From a checkpoint of a small model that answers yes/no questions on an image's attributes.
Model: 64-pixel images, encoder arch vit, encoder norm layernorm, encoder activation swiglu, encoder layers 8, encoder width 384, fusion encoder width 128, fusion encoder layers 6, fusion encoder norm rmsnorm.
Training: soap at rate 0.0016, 6900 steps, batches of 128.
Data: trained on telescope images of galaxies (Galaxy Zoo DECaLS), 88335 training examples, 10.0 epochs.
Rows from block 2 of the fusion encoder of a small model that answers yes/no questions on an image's attributes, named by matrix and row number. Rows with one number belong to one neuron. Each number is 128 + 32 x the weight over its row's rms, rounded and kept within 0 to 255. All counts start at 0.
After each neuron's rows are labels from the 100 texts, of 14976, where the neuron reaches its highest value: "fires on" is the input token at the peak. Only what is clearly more common there than usual is listed. The data: telescope images of galaxies (Galaxy Zoo DECaLS). In brackets: how many of the 100.
# fc1: MLP up (fusion_encoder.blocks.2.mlp.fc1.weight, 384x128), inputs 0-31
# fc2: MLP down (fusion_encoder.blocks.2.mlp.fc2.weight, 128x384, transposed), outputs 0-31

fc1.301 [152 108 111 163 145 147  65 155 209 110 146 128 140 130 167 134 173 143 184  98  87 146 150 166 128 117 179 137 127 152 123 137]
fc2.301 [123 176 118 197 119 123 146 121  94 130 129 143  70  90 107 155  35 107  98 104 176 136 129 126 135  91 133 113 150 114 170 142]
fires on: "merging: major disturbance" (100)

fc1.350 [139  73 101  80 140 192 142 147 163 145 111 143  71 126 109 154 131  87 149 136 121 130 156 122 174 142  75 150 135 177  65 120]
fc2.350 [142 102 117  91 149 100 134  94 144 129 151 102 145 109  78 132 130 136 167 103 136 178 136 118 139 128 103 121 123 158 158 158]
fires on: "roundness: cigar-shaped" (82); "roundness: round" (18)

fc1.382 [193 121 151 163 138 123 121 176 167 114 152  77 124 146  91 165 113  99 110  97 132 140 135 144  67 166 144 158 140 133 150 145]
fc2.382 [ 69 122 141 106 126 175 148 100 115  88 131  93 145 137 128 101 161 117 191 131 103 178  73 174 191 104 139 117  59 136  86 106]
fires on: "shape: featured or disk" (75); "spiral winding: loose" (12); "bulge size: small" (10)

fc1.61 [170 164 111 124 119 154 108 147 165 129  92 159 136 144 153 137 137 124 166 157 109 130 152 133 180  79 116 147 156 138 158  92]
fc2.61 [131 105 140 103  51 179  99 118 117 172 114 136  97 152 170  97 129 138  39 134 110 123 121 145 106 129 160 125 134 177 109 172]
fires on: "merging: none" (100)

fc1.129 [155  58 148 118 130 143 117  88 141  64 183  75 159 123  84  84 156 132 132 117 117 107 148  94 153 136 160 170 162  95 107 157]
fc2.129 [122 137 106 121 185 122 146 172 118  82  77 136 146 135 141 160  74 146 113 113 146 130 147 139 183 146  67  83 124 163 128 108]
fires on: "spiral winding: tight" (49); "edge-on disk: no" (36); "bar: weak" (15)

fc1.272 [133 110 129 139 152 173 134 138 153 167 133 140 137 138 199 168 167 168 104 120 112 121  84 111 141 112 187 122  89 106 123 184]
fc2.272 [129 182 154  98 127 117 140  57  95 158 114 100 122 126  80 121 172  86 117 181 143  65 116  86 124  85 150 164 102 160 138 117]
fires on: "bulge size: none" (29); "bulge size: large" (25); "bulge size: small" (21); "merging: merger" (13)

fc1.335 [116  94 116 174 109  98 112 136 174 110 108 132  73 114 116 140 124 114 165 104 126  53 124 134  99 145 142 156 126 123 100 111]
fc2.335 [135 135 170 125 175 132 148 138 109 125 109 119 173 131 127  71 170 165  90 133 153 226 126 142 161 132 155  87 107 153 109 103]
fires on: "shape: featured or disk" (100)

fc1.141 [106 101 129 108  75 106 158 102  58  85 105 145  64 136 125 173 111  78 179 123 117 117  86  63 183 162 180 157 189 111 111 101]
fc2.141 [137 156 123  87 164 165 165 150 148 111 149  90 118  94 124 108 109 137 103 136 101 133 152 142 185 123  69 149 124 108 132 135]
fires on: "shape: smooth" (50); "shape: star or artifact" (27); "roundness: cigar-shaped" (10)

fc1.185 [175 171 118 154  74 140 143 157 155 210 141 140 118 158 177  90 108 198  71 131 115  89  97 166 113  87 183  92 113 177 134 144]
fc2.185 [122  83 136 153 118 141 144  86 155 165 132 119 117  39 114 179 116 149 102 125 147 116 137 145 149  66 134 164 108 141 135 119]
fires on: "bulge size: none" (39); "edge-on disk: yes" (24); "bulge size: large" (18); "bar: strong" (17)

fc1.218 [ 78 172 104 118  98 168 114 135  91 153 188 118 135 118 132  54 125 112 154 102  41 116 110 131  97  97  89 115 124 185 133 133]
fc2.218 [180 133 147 129  85 140  88 152 170 135 169 114 163  72 167  64 102 178 128 116 114 123 151 117 160 141 128 117 104  74  54 150]
fires on: "bulge size: none" (100)

fc1.336 [152 143  76 135  86 129 109 129  79 118 179 142 163 149 176 116 116 110 101 137 125  45 100 154 129 143 167 110 189 142 193 153]
fc2.336 [123  92 148 124  91 125 155 157 131 128 136 103 116 141 130 174 126 122 167 150 133 154 170 114 128 163 155 106 107 150 132 115]
fires on: "bar: no" (82); "spiral winding: tight" (9); "bar: weak" (8)

fc1.13 [161 131  80  63 119  68 132 166 129 149  73 158  85 139 137 156 143 183 172 123 173 167 149 163 122 134 107 110 116 113 139  82]
fc2.13 [ 50 140 102 188 114 120 136 131 129 113 154 161 134 179 101 109 147 113  89 114  86 128 156 145 137 140  84 110  84 105 122 103]
fires on: "merging: major disturbance" (86); "merging: merger" (14)

fc1.60 [146 180  98  67 125 109 117 118 105 124 141  84 163  70  95  70 113 106  90 152  70 148 130 130 104 152 104 159 165 193 132 103]
fc2.60 [125 111 129 128 148 179  98 144 140 140 148 135  75 194 110  90 137 113 111 112  85 165 157 109 170 141 119  86 117 135 192 132]
fires on: "bulge size: none" (92)

fc1.119 [116 178 134 120 100 123 135 165 182 160 183  98 136 103 131  98 109 170 123 108  90 134  89 187 199  93  81 119  97 122  61 133]
fc2.119 [128  98 102  76 186 108 109 132 123 160 106 128  85 130 139 100  93 162 158 123 168 204 114 156 130 160 108 134 153 142 113 141]
fires on: "bulge size: none" (100)

fc1.326 [ 83 178 110  98 118 129 171 104 142 143 140 129 228 123 151 134 153 186  84 117 164  97 101 165  97  99  98 133 136 184 148 129]
fc2.326 [138 144 122 120 166  96 147 173 111 118 101 119 148 140 190 121 160 117 144 145 182  94 102 102 119 124 137 173 123  81  88  88]
fires on: "merging: major disturbance" (56); "merging: merger" (42)

fc1.366 [ 91  95 114 130  65 180 153 124  59 116 131  86 168 127 126  99 175 126 125 175  76 118  81 169 174 145 130 105 143 121 120 139]
fc2.366 [170 177  97 183 161 132 143 125 162 154 152 187  92 111 145 104  90 108 151 130 162 171 109 114 139 121 100  91 129 159 113 112]
fires on: "bar: no" (100)

fc1.256 [ 58 190 106  88 122 100 127 154  67 197 110 109  52 151 143 112 111 148 119 162 115 139 114 155 161 112 114  91  82  88 144 115]
fc2.256 [145 170 163 127 135 130 111  80 175 148 131 127 166 131 142 103 179 175 123 118 153 141 169 143 142 119 202 154 106 131 144  90]
fires on: "shape: featured or disk" (90)

fc1.132 [ 99 186 145  97 107 139 149 148 172 200 119 102 145 167 164  67 146 142 145 136 162 138 155 139 131  75 122 128 145 147 112 167]
fc2.132 [108 113 120 150 178 127 159 135 123  84  40 102  93 133  60  97 128  75 164 133 136 111 129 126 139 142 112  75 121 131 120  69]
fires on: "spiral winding: tight" (82); "spiral winding: loose" (18)

fc1.275 [143 163 121 158 109 152 139 114  87 175 152 117  98 111  83 132 155 138 129  73 102  98 158  85 120  76 152 105 180 116 112 163]
fc2.275 [141 188 105 124 124 116 119 165 131 120 162 243 134 148 118 151  70  87 217 111 143 186 151 138 163 141 118 130 118 177  97 148]
fires on: "bulge size: moderate" (100)

fc1.333 [140 116 126 128 143 165 117 160 122 156 104 136 105  93 152 108 128 178 120 143  83 109 111 114 119 105 139 155 127 110 133  95]
fc2.333 [168 210 162 124  82 177 172 119  87 126 158 175  87 166 134  92 136  65 120 139 130 112 141 102  55 167  82 119 159 114 133 146]
fires on: "bulge size: none" (100)

fc1.58 [ 28 117 128 149 102 115 194 108 101 111 121  90 129  79 156 150 106 132 152 109 152 132 161 121 124  80  93  94 139 102  86  88]
fc2.58 [217 179 136 152 161 184  68 159 163 166 117 152 137 158 180 179 153 158 122 106 170 165 134  79  77 130 140 126 108 165 116 180]
fires on: "roundness: cigar-shaped" (62); "roundness: round" (38)

fc1.208 [137 156 150 130 121  94 111 159 140 130 174 151 129  94 118 130 115 150  87  69 110  97 169 109 125 152 150 167 107 129 107 109]
fc2.208 [105  65  98 124 111 136 132  98 146  66 112 163 179  94 161 109 158 123 135 153 125 102 110 142 126 133 128 156 163 148 122 148]
fires on: "shape: featured or disk" (100)

fc1.113 [159 176  70 125  44  81 108 112 101 110 144 152 198 156 223 182 150 144 130 108  60 124  96 176 135 171 175 120 163  98 109 118]
fc2.113 [188 134 112  93 167 123 147 141 171 121 147 147 164 130 143 101 142  84 129 157 140 139 148 165  79 124  97 142 130 109 124 176]
fires on: "bulge size: moderate" (57); "bulge size: large" (24); "bar: no" (12)

fc1.84 [128  66  94 133 139 102 115 173 143 114 122 155 115 108 172 124 125  67 128 184 101 167 171 107  81 109  72 101  86 117  63 161]
fc2.84 [146 150 180  92 158 164 115  76 110 128 148 100 121 120  80 141 176 126  66 103 167  81  60 116 163 119 181 160 136 165 189  95]
fires on: "shape: smooth" (73); "bar: weak" (22)

fc1.215 [176 124 107 124 137 131  95 113 149 108 150 114 130 152 187  80 115  79 116 114 137 150  76 127 123 131 162  64 130 162 145  87]
fc2.215 [101 148 166 148 105  93 144 185 104  91  88 124  96  77 109  95 104 199 141 108 113 162 173 143 116 101 144 136 117 117 136 104]
fires on: "roundness: cigar-shaped" (57); "merging: merger" (33)

fc1.106 [113  82 151  95 184 132 143 156 157  38 121  73  92 111 118 107 141 159 109 171  99 117 124 164 192  85 123 178  68  81  98  76]
fc2.106 [209 121 122 147 139 126  98 162 103  83  95 179  67 106 122 105 149  84  99  90 145  74 100 183 123 135  68 107 159 151 115 141]
fires on: "shape: smooth" (87); "bulge size: large" (10)

fc1.273 [141  68 112 196 146 215 174 102  98 102 124 133  97 128 159 128 102  95 132 114  87 154 100  88 122 170 149 144 117  85 187 103]
fc2.273 [112 170 147 101  79 111 105 175 131 177 121  93 196 140 126 147 136 104 137 141  94 102 125 107 118  47  91 127 154  65  76 127]
fires on: "bar: no" (66); "bar: strong" (34)

fc1.269 [ 85 124 111 159 113 147 104 165 157 154 133 158 101 146 126 110 142 187 126 154 115 148  89 169  77 113 140  97 169 153  61 120]
fc2.269 [107  65 173  99 144  93 119  98 153 102 155 159 126 137 145  93 138 189 134 110 103 106 151 121  81 117 138 142  74  88 132 144]
fires on: "bulge size: none" (99)

fc1.190 [158 116 101 125  90 185 135  84  96 114 103 118 148 166 165 107 162  96 100 150  65 118  42 111 107 174 133  77 139  72  94  82]
fc2.190 [110 125  68 100 117  46 102 166 132  74  90 148 117  69  89 157  81 129 121 121  88 187 172 161 126  82 169 116 181 148 102 153]
fires on: "roundness: cigar-shaped" (48); "bar: strong" (33); "merging: merger" (10)

fc1.276 [153 177 153 105  74 190 153 146  94 126 140 150  58 158 157 114 144 148 159 181 139 104 127  95 172 124 152 104 160  85 144  91]
fc2.276 [200 121  95  83  71 159  97 140 154 120 139 157 106 133 174 131 129 114 171 105 129 158 158 125 152  67 144 153 112 187 128 121]
fires on: "merging: none" (100)

fc1.294 [120 155  89 113 150 150 118 147  96 195 118 161 165 160 148  85 157 162 132  96  34  98 127 126 115 135  93  48 119 132  57 164]
fc2.294 [ 94 106 162 175 111  88 140  90 165 150 106  95  72 104 107 123 154 128  93 131 217 113 152 140 179 107 170 137 158 125 174 117]
fires on: "shape: smooth" (99)

fc1.193 [103 113 120 128 100  62 165 104 127  88 144 116  99 158 179  71  92 130 177 201 175 112 156 122 110 111 152 138 163 107 170 143]
fc2.193 [157 126 137 121 163 125 125 177 102 117 113 175 182  80 135 121 146 138 108 102 121 132 114 111  93 114 157 118 139 148  94 156]
fires on: "merging: none" (99)

fc1.343 [147 119  55 121 160 148 143 132 128 122 157  92 193 143 204 117 138 101 168 118 158 175 133  85 109 124  96 202 132  68 166  76]
fc2.343 [102 136 154 144 164 104 112 126 195  92 154 176  88 161  76 153 114 121 121 156 123 148 106 176 121 161 104  98 162 124 124 135]
fires on: "bar: no" (96)

fc1.23 [105 165  87 175 145 158 120 117 131 153 159  90 143 123 129  62 105 136  81  57 148 150 110 141  88 125 162 105 119 120  70  83]
fc2.23 [149 200 147  87  58  98 122  56 137 133 134 132 128  88 140  99 144 163 124  67  91 164 104  88 134 164 128  94 156 151 148 129]
fires on: "shape: smooth" (100)

fc1.101 [141  93  94  91 151 127 110 107 159  68 190  86 126 133 123 108 115 142  96 185 110  86 142 136 104 130 115  56 169 116 120 130]
fc2.101 [144 120 149 151 147 169 147 139 137 125  91 148 115  82 132 168 114 109 180 137 115 152 151 108 109 222 156 103 116 159 124 134]
fires on: "roundness: cigar-shaped" (58); "edge-on disk: yes" (42)

fc1.340 [ 37 118 125 141 137  89 163 159 177 147 147 164  96 133 101 149 145 134 167 179 173 116 132  85 156 127  72 146 180  97 124 229]
fc2.340 [205 219 124 103 123 150  98  99  77 115 155 132 116  93 138 104 120 192 109 144 109 171  77 136  70 101 145  96 120 168 130  90]
fires on: "shape: featured or disk" (100)