config.toml
model = "model that answers yes/no questions on an image's attributes"
encoder_patch_size = [8, 8]
fusion_encoder_mlp_ratio = 3
fusion_encoder_qk_norm = true
fusion_encoder_inner_norm = false
Rows from block 3 of the image encoder of a small model that answers yes/no questions on an image's attributes, named by matrix and row number. Rows with one number belong to one neuron. Each number is 128 + 24 x the weight over its row's rms, rounded and kept within 0 to 255. All counts start at 0.
After each neuron's rows are labels from the 100 images, of 14976, where the neuron reaches its largest size: "patch colour" is the nearest of a few named colours to the mean colour under the peak. Only what is clearly more common there than usual is listed. The data: telescope images of galaxies (Galaxy Zoo DECaLS).
# gate: MLP gate (encoder.blocks.3.mlp.gate.weight, 1024x384), inputs 308-383
# fc1: MLP up (encoder.blocks.3.mlp.fc1.weight, 1024x384), inputs 308-383
# fc2: MLP down (encoder.blocks.3.mlp.fc2.weight, 384x1024, transposed), outputs 308-383

gate.405 [127 102 141 107  92 127 158  91  90 142 169 134 162 146 187 137 112 121 148 114 156 109 146 100 162 140 142 140 135 168 120 112 121 157 124 139 108 114  82 108 134 151 115 155 144 166 115 134 147 155 145 158  98 138  94 118 136 115  88  61 136  86 115 112 100 116 106 103 120 146 100 113 154 162 122 148]
fc1.405 [114 152 114  75 176 107 100 142 147  72 141  77 110 119  88 144 154 130  95 112 155 133 111 135 106  91 135 142 126 146 124 100 145  75 119  83 110 150 116 149 135 179 105  93 119 134 144 119  94 106 110 120 131 128 144 129 145 127 163 155 154 122 129 146 134 152 157 155 112 138 158 132 161  80 104 156]
fc2.405 [ 73 152 147 126 139 131 122 113 155  92 125 106 140 145 108 146 135 159 128 162 112 149 128 108 125 126 148 111 149 151 119  96 105 131 119 128 106 149 120 148 125 151 126 108 123 111 162 128  93 109 164 109 131 136 115  90 115 172 160 180 115 157 151 150  96 113 124 147 168  70 130 107 178  96 110 135]
patch colour: brown; grey

gate.182 [106 147 150  89  92 158 131 100  97 133 110 142 161  63 135 119  94 177 145 136 135 142 137 149 121 114 105 158  83  86 131  79 116 124 117 135 112 128 178 138  99  94 168 145  93 151 150 137  93 163 166  74 134 143 156 134 168 148 134 116 131  92 131 164 110 110 144 107 148 114 171 151 120 133 123 137]
fc1.182 [ 94 148 194 112 121 100  99 139  97 133 144 148 123 113 104 131 140 127 150  74 143 165 173 103 123 145  97 146 141  89 129 146 146 115  97 156 157 122 134 161 123 128 119 129 172  86 180 112 158 128 110 132 135  65 132 105 109 109 138 146 128 156 126 122 143 113 140 121 125  86 116 101 108 153 161 110]
fc2.182 [144 100 160 108 151  93 105 124 174 116 112 126  94  93 150 170  86 155 147 125 123 130 141 103  93 113 114 129 131 121 131 133 141 133 161 146 138 154 114 166 126 147  83 113 156 128 151  97 163 140 141 144 162 158 110 116 106 125  95 122 189 126 162 132 140 108 115 147 133 105 117  87 151 140 130 116]
patch colour: grey; brown

gate.210 [ 96 149 128 166 144 131 126 127 119 118 152 174 111  91 107  87 160 117 163 120 109 106 125 114 100 146 139 148 132 108 154 109 123 129 126 125 133  81 136 136 127 150  95 120 162 153 137 115 102 131 118 146 168 149 109 132 170 125 113 102 154 152 178 110 153 148 137 132 111 108 119 140 118 133 118 119]
fc1.210 [ 66 141 147  97  98 118 169 151 133  78 136 147 115  96 107 123 114 138 163  74 151 143 153 105 125 120 147 143  91 132 141 133  95 115 127 141 123  74 125 133 131 115 130 138 133  79 111 104 117  95  86 179 144 118 139 130 149 143 129 158 109 124 137 169 149 178  87 138 142 138 112 141 173 160 187 122]
fc2.210 [117 113 136 133 122 119  89 136 136 100 169 130 137 128 121  74 107 139 150 161 115 125 123 156 137 133 124 169 157 141 129 137 153 126 108 110  85  87 119 164 127  94 116 185 124 133 116  76 149 140 127 140 114 117 138 166 150  63 112 121 170 100 150 160 102 119 125 149 137 163 134 134 107 146 113 175]
patch colour: grey; brown

gate.411 [ 89 110 160 105 135 136  95  70 155 126 139 131 143  93 138 118 139 144  98 103  88  62 128 118 130 164 120 148 122 122 105 137 145 125 138  94 104 121 114 168 165 127 159 127 109 155  95 136 111 151 136  83 121 136 102 104 155 128 106 125 202 121 135 147 161 127 140 115 145 154 162 168 119 133 145 161]
fc1.411 [132 133 166 130 171 117 108 151 144  91  93 158 144 107 102 114 103 138 108  96 152 187 157 124 152 159 136 131 108 126 127 170 126 106 116 120 139 152 115  93 112 131 131 118 124 148  90 135 117 122 126 105 134  89 143 136 151 141 136 137 105 131 129 122 124 118 152 133 125 142 134 151 139 157  66 156]
fc2.411 [ 73 140 212 127 150 125 104 165 114 170 100 131 119  98 182 149 123 117 139 136 142 155 142 164 118 132 154  80 116 139 110 152 132 142 145  97 184  98 117 125 105 153 126 110 111 126 123 122 157  88 153 176 149  98 116 103 144 119 124 109 116 127 119 126 136  94 119  92 133 105 109 108 154 115 120 105]
patch colour: brown; grey

gate.639 [127 108 158 142 113 156 127 113 135  99  77 144 101 198 119 130 131 159 156  82 145 146  52 172 127  94 106 113 135 118 102 112 125 137 113 138 141  93 119  82 137 155  91 155 140 131 127 125 136 143 107 130 130 153 190 110  94 106 137 147 157 132 119 116 124 134 137 137 130 122 144  71 136 157 132  76]
fc1.639 [121 160 113 140 119 123  85 143 108 106 166 152 162 112 188 166  98 152 113 154  81 161 139  78 144 143 156 170 118 127 111 144 140 119 120 143 102 145 101 130 143 141 138 135 131  99 119  78 130 123  86 147 172 156 114 129 141 100 112  97 135 130 118 139 140 122 128 111 110 139 130 137 148 144 143 130]
fc2.639 [116 138 114 115 105 152 120 110 114  93 127 140 126 142 117 132 130 141 130 148 117 127  91 151 134 131 168 141 105 109  87  93 109 130  92 114 127 104 156 106 127  96 121 168 162 161 114  99 144 109 154 129 176 133 175 109 115 115 115 179 131 113 173 116 135 113 110 103 115 138 134 142 138 151 127 159]
patch colour: brown

gate.378 [145 141  79 130 143 163 104 105 120 131 129  99 126 115 138 123  84 110 102 153 130 123 134  95 105 166 143 146 144 137 158 108 134 193 147  85 145  99 126  85 118 128 104 129 132 119 123 113 116  98 112 162 111 140 137 143 162 113 145 163  68 121 122 136  99 126 145  95 113 132 153 142 115 109 133 101]
fc1.378 [112 136 108 132 152 105  93 149 122  96  86 118 155 148 118 174 137  87 165 116 115  78 148 139 164 118  90 138 116 134 139 116 138  54 104 144  96 168 139 141 110 113 107 117 127 124 101  76 165 171 169  90 134 146 128 103 164 106 135  83 125 116 105  55 165 125 146 134  81 115 160 102 124 126 136 152]
fc2.378 [123 156 133  78 100 152 163 123 105 129 131  91 116 142 147 146 119 134 126 161 149  76  91 140 162 119 102 156 121 123 174 137 120 121  96 110 106 121 101 142  82 124 126  93  91 144 154 145 121 143 113 149 103 101 140 164 162 104 101 165 119 111 142 127 125 126 167  98 103 115 157 194 164  96 123 141]
patch colour: brown

gate.519 [120 152 136 134 119 119  95 113 180 135 128 145 134 135 138 120 129 117 135 149 102 125 113 143 102 156 121 161  68 111 126 126 111 120 113 150 114 142 121 158 134 120 102 155 102 132  81 116 124 129 148 103  96 165 114 124 127 120 144 118 133 126 147 143 172 130 165 140 128  95 113 124 130 116 124 151]
fc1.519 [147 110 135 123 107 167 160 125 110 143 158  98 131 122 123 159 154 115 139 127 146  73 154  97 102 116 139 127 126 130 127 142 140  91 134  89 125 119 172 123 130 144 142 120 153 129 136 172 128 152 120 110 139  98 119  90 127 145 146 164 136 145 113 131  68 125 133 112  82  93 148 125 187 110 122 145]
fc2.519 [122 142  78 150 127  51 111 124 119 121 151 124 121 116 128 136 113  86 154 150 153 129 129 152 108 133  84 172  82  96 117 134 149 128 146 113 173 103 140 161 135 162 128 108 142 134  98 148 142 104 160 139  87 148 131 105 151 133 143 156 166 112 108 153  89 107 147 147 111  79 125 117  98 160  82 119]
patch colour: grey

gate.625 [106 131 114 128 122 127 129 125 119 105 157 103 106 162 127  85 146 147 106 105 110 137 107 138 156 110 127 152 105 176 116  95  98 116 147 142 145 100 136 139 110 143 104 104 105 112 135  82 173 143 142 112 113 117 135 107 133 159  96 121  92 197 103 135  96 126 137 139 102 110 132 132 151 150 112 107]
fc1.625 [101 152 134 140 131 157 137 149 149 108 151 143  84 134 131  80 157 115 129 128 108 163 135 117  88 152 145 170 135 104 154  54 144 145 132 170 143 124 146  96 114 125 122 104 144 150 125 132 143 154 131 151 129 162 125  73 104  80 105 133 114 121 113  93  98 145 111 155  96 127 105 126 122 155 101 153]
fc2.625 [156 111 149 102 172 145 111 140 159 116 116 115 122 118 137 135 105 136 120 158 145 141 157 100 101 137 129 145 122 156 110 105  95 129 113 104 153  90  93 154 124 177 142 127 106 143 143 120 115  93 103  85 141  98 118 124  96 114 121 156 100 111 141 147 101 141 130 101 115 109 140 135 112  97 124 144]
patch colour: grey; brown

gate.197 [124 121 162 106 115 163  97 121 133 131 133 102 118 130 119 113 142 103 139 151 120 124 157 132 157 124  71 140 129 109 128 122 132 142 178  99 148 146 124 142 118 123 112  94 143 114 152 113 125 159 124 101 137 155  96 134 189 164 123 101  83 107 110 146 134 142 127 116 151 125 136 118 100 113 113 128]
fc1.197 [141 117 121 130 151 119 111 143 118 160 129  81 125 130  98 132 160 129 138 143 153 134 123 127 133 131 117 121 133 152 127 124 117 129 144  94 175  71 117 136 116 139 137 123 191 172 153 169 179 142 130 125 141 139 129 111 187 145 139 101 116 132 123 106 127 140 164 100 141 100 167 110 111 119  95 136]
fc2.197 [125 134 116 165 129 130 166 127 151 131 104 171 130 145  74 110 190 107 146 155 122 130 114 152 134 138 128  97 125 124 119 166 162 156 150 112 130 138 104 158 118 124 115 111 152 144  82 132 145 130 137 127 140 132  94 106 123 185 178 128 146 127  87 121 148 136 112  64 176 128 113 104  94 140 110 116]
patch colour: grey

gate.463 [151  78  97  82 181 122 137 121 154 131 120 103 127 112  95 134 154 120 110 135 137 132 102 158 167 135 121 152 130 127 131 121 177  70  99 106 122 133 129 150 115 106 115 125 124 124 135 115 144 116 122 112 144 134 108 142 119 131 150  76 151 112 129 148 137 153 101 123  92 104 100 127 117 130  71 117]
fc1.463 [116  87  85 130 107 142 120 145 141 164  98 142 148 152 158 132 117 138 140 141  41 115 145 136 129  88 165 157 155  99 106 117 134 175 120 100 120 129 116 132 123  96 167 145  98 136 122 153 148  73  97 120 121 132 152 142 122 123 100 154 130 129 113 123  75 138  91 123 157 154 129 124 122 146 186 133]
fc2.463 [146 106 124 120 157 167 158 111 144 125  93 154 110 138 161 131 104 151 167 184 106 127  61 162 119 140 107 134  73 128 205 139 122 118 153 100  90 120 152 156 112 110 146 110 122 159 171  87 128 143  78 123 157 158 101 131 118 117 126 127 123 131 117 131 143 124 149 138 133 136 123 120 130 145  66 144]
patch colour: grey

gate.747 [141 115  87 116 133 104 100  99 148 112 108 156 107 105 148 113 137 142 121 153  79 103 115  78 127 125  90 130 138 134 148 127 122 153 143 102 111 102 162 145  81 141 108 143 107 130 125 107 117 128 159 130 149 146 127 157 133 123 133 125 183 133 121  72 101 102 147 125 149  86 124 125 119 171 184 122]
fc1.747 [121 114 101 113 161 167 103 187 160 107 137 111 142 108 111 126  76 141 120  99 145 152  85 109 151 130 108 116  99 140 148 154 116 136 128 177 123 125 114 113 115 172 112 126 114 150 125 150 122 133 160 123 104  80 136 103 125 126 171 123 124 157 113 115 138 121 141 129  95 137 154 129 136 108 126 119]
fc2.747 [138 142 115 133 142 132 137  99 130 161  80 129 124 122  94 121 143 122  98 178 107 103 109 102 114 166 150  87 104 152 114 156 163 149 146 123 142 130  82 103 100 111 158 123  85 128 188  87 118 105 129 161 147 108 107 102 113 114 187 151 134 106 136 149 123 144 119 103  65 116 101 116 166 146 133 119]
patch colour: brown

gate.687 [114 130 137 118 158 139 137 184 177 104 105 119 126 128 105  88 103 152 143 143 125 131 107 118 105 132 112 172  95 117 135 128 126 133 100 127 122 141 158 116 102 132  97 128 111 153 158 138  99 110 156  86 118 152 163 129 121 132 101  86  98 142 100 164 121 118 103 122 168 129 142 154 183 101 118 126]
fc1.687 [114 132 143 130 159 143 139 106 111 129 146 135  84 131 163 132 148 156 162 100  99  96 135 129 110 127 146 135 157 160 158 119 151 184 161 109 147  97 154 146 135 111 194 124 110 110 126 188 123  95 154  98 116 169 119 124 144 194  80 112 138 152  93 123  93 132  83 164 151 111 145 107 130 162 110 119]
fc2.687 [116 157 134  78 139 121 132 118 153  83 129 118 133 108 120 151 141 127 139 104 153 109 148 125 179 152 108 138 104 136 126  64 162 153 139 131 154  97 136 141 156 109 124 154  94 153 146 127 106 121 121 102 106 168 129  85 142  83  87 126 169 113 156 131 120 107 138 120 105 150 161 139  97  92 129 126]
patch colour: grey

gate.181 [141 166  70 144 118 143 105 121 131 133  99 126  95  95 131 120 114 134 129 121 206 169 152 127 138  69 151 116 180 123 135 145 145 122 138 147 115 140  90 150 142  96 137 157 169 105 130 100 109  90 153 117 106 145 141 128 170 154 108 103 121 127 125 147 141  98 110 130  92 128 113 100 146 105 121 117]
fc1.181 [ 89 127 114 134 114 125 102 105  92 109 130 159 144 106 125 124 144  94 140 113 150 109 123 143 160 138 125 104 110  91  97 113 132 120 138 102 136 145 135 145 145 176  80 137 121 135 140 118 135 140 150 146 109 127 122 172 107 137 110 141  95 103 144 125 131 133 107 112 154 143  88 143  70 100 144 147]
fc2.181 [160  96 114 140 120 128 161 116 127 159 145 181 133  98 134 144  72 128 173 100  91 115 108  86 154 104 151 169 147 144  99 118 146 132 194 122 121 121 157 117 158 116 126 125 112 162 103 113 114 132 118 126 127 117 143 131 145  94 150 103  84 138 160 109  92 135 117 152 128 135 102 128 130 142 172 129]
patch colour: brown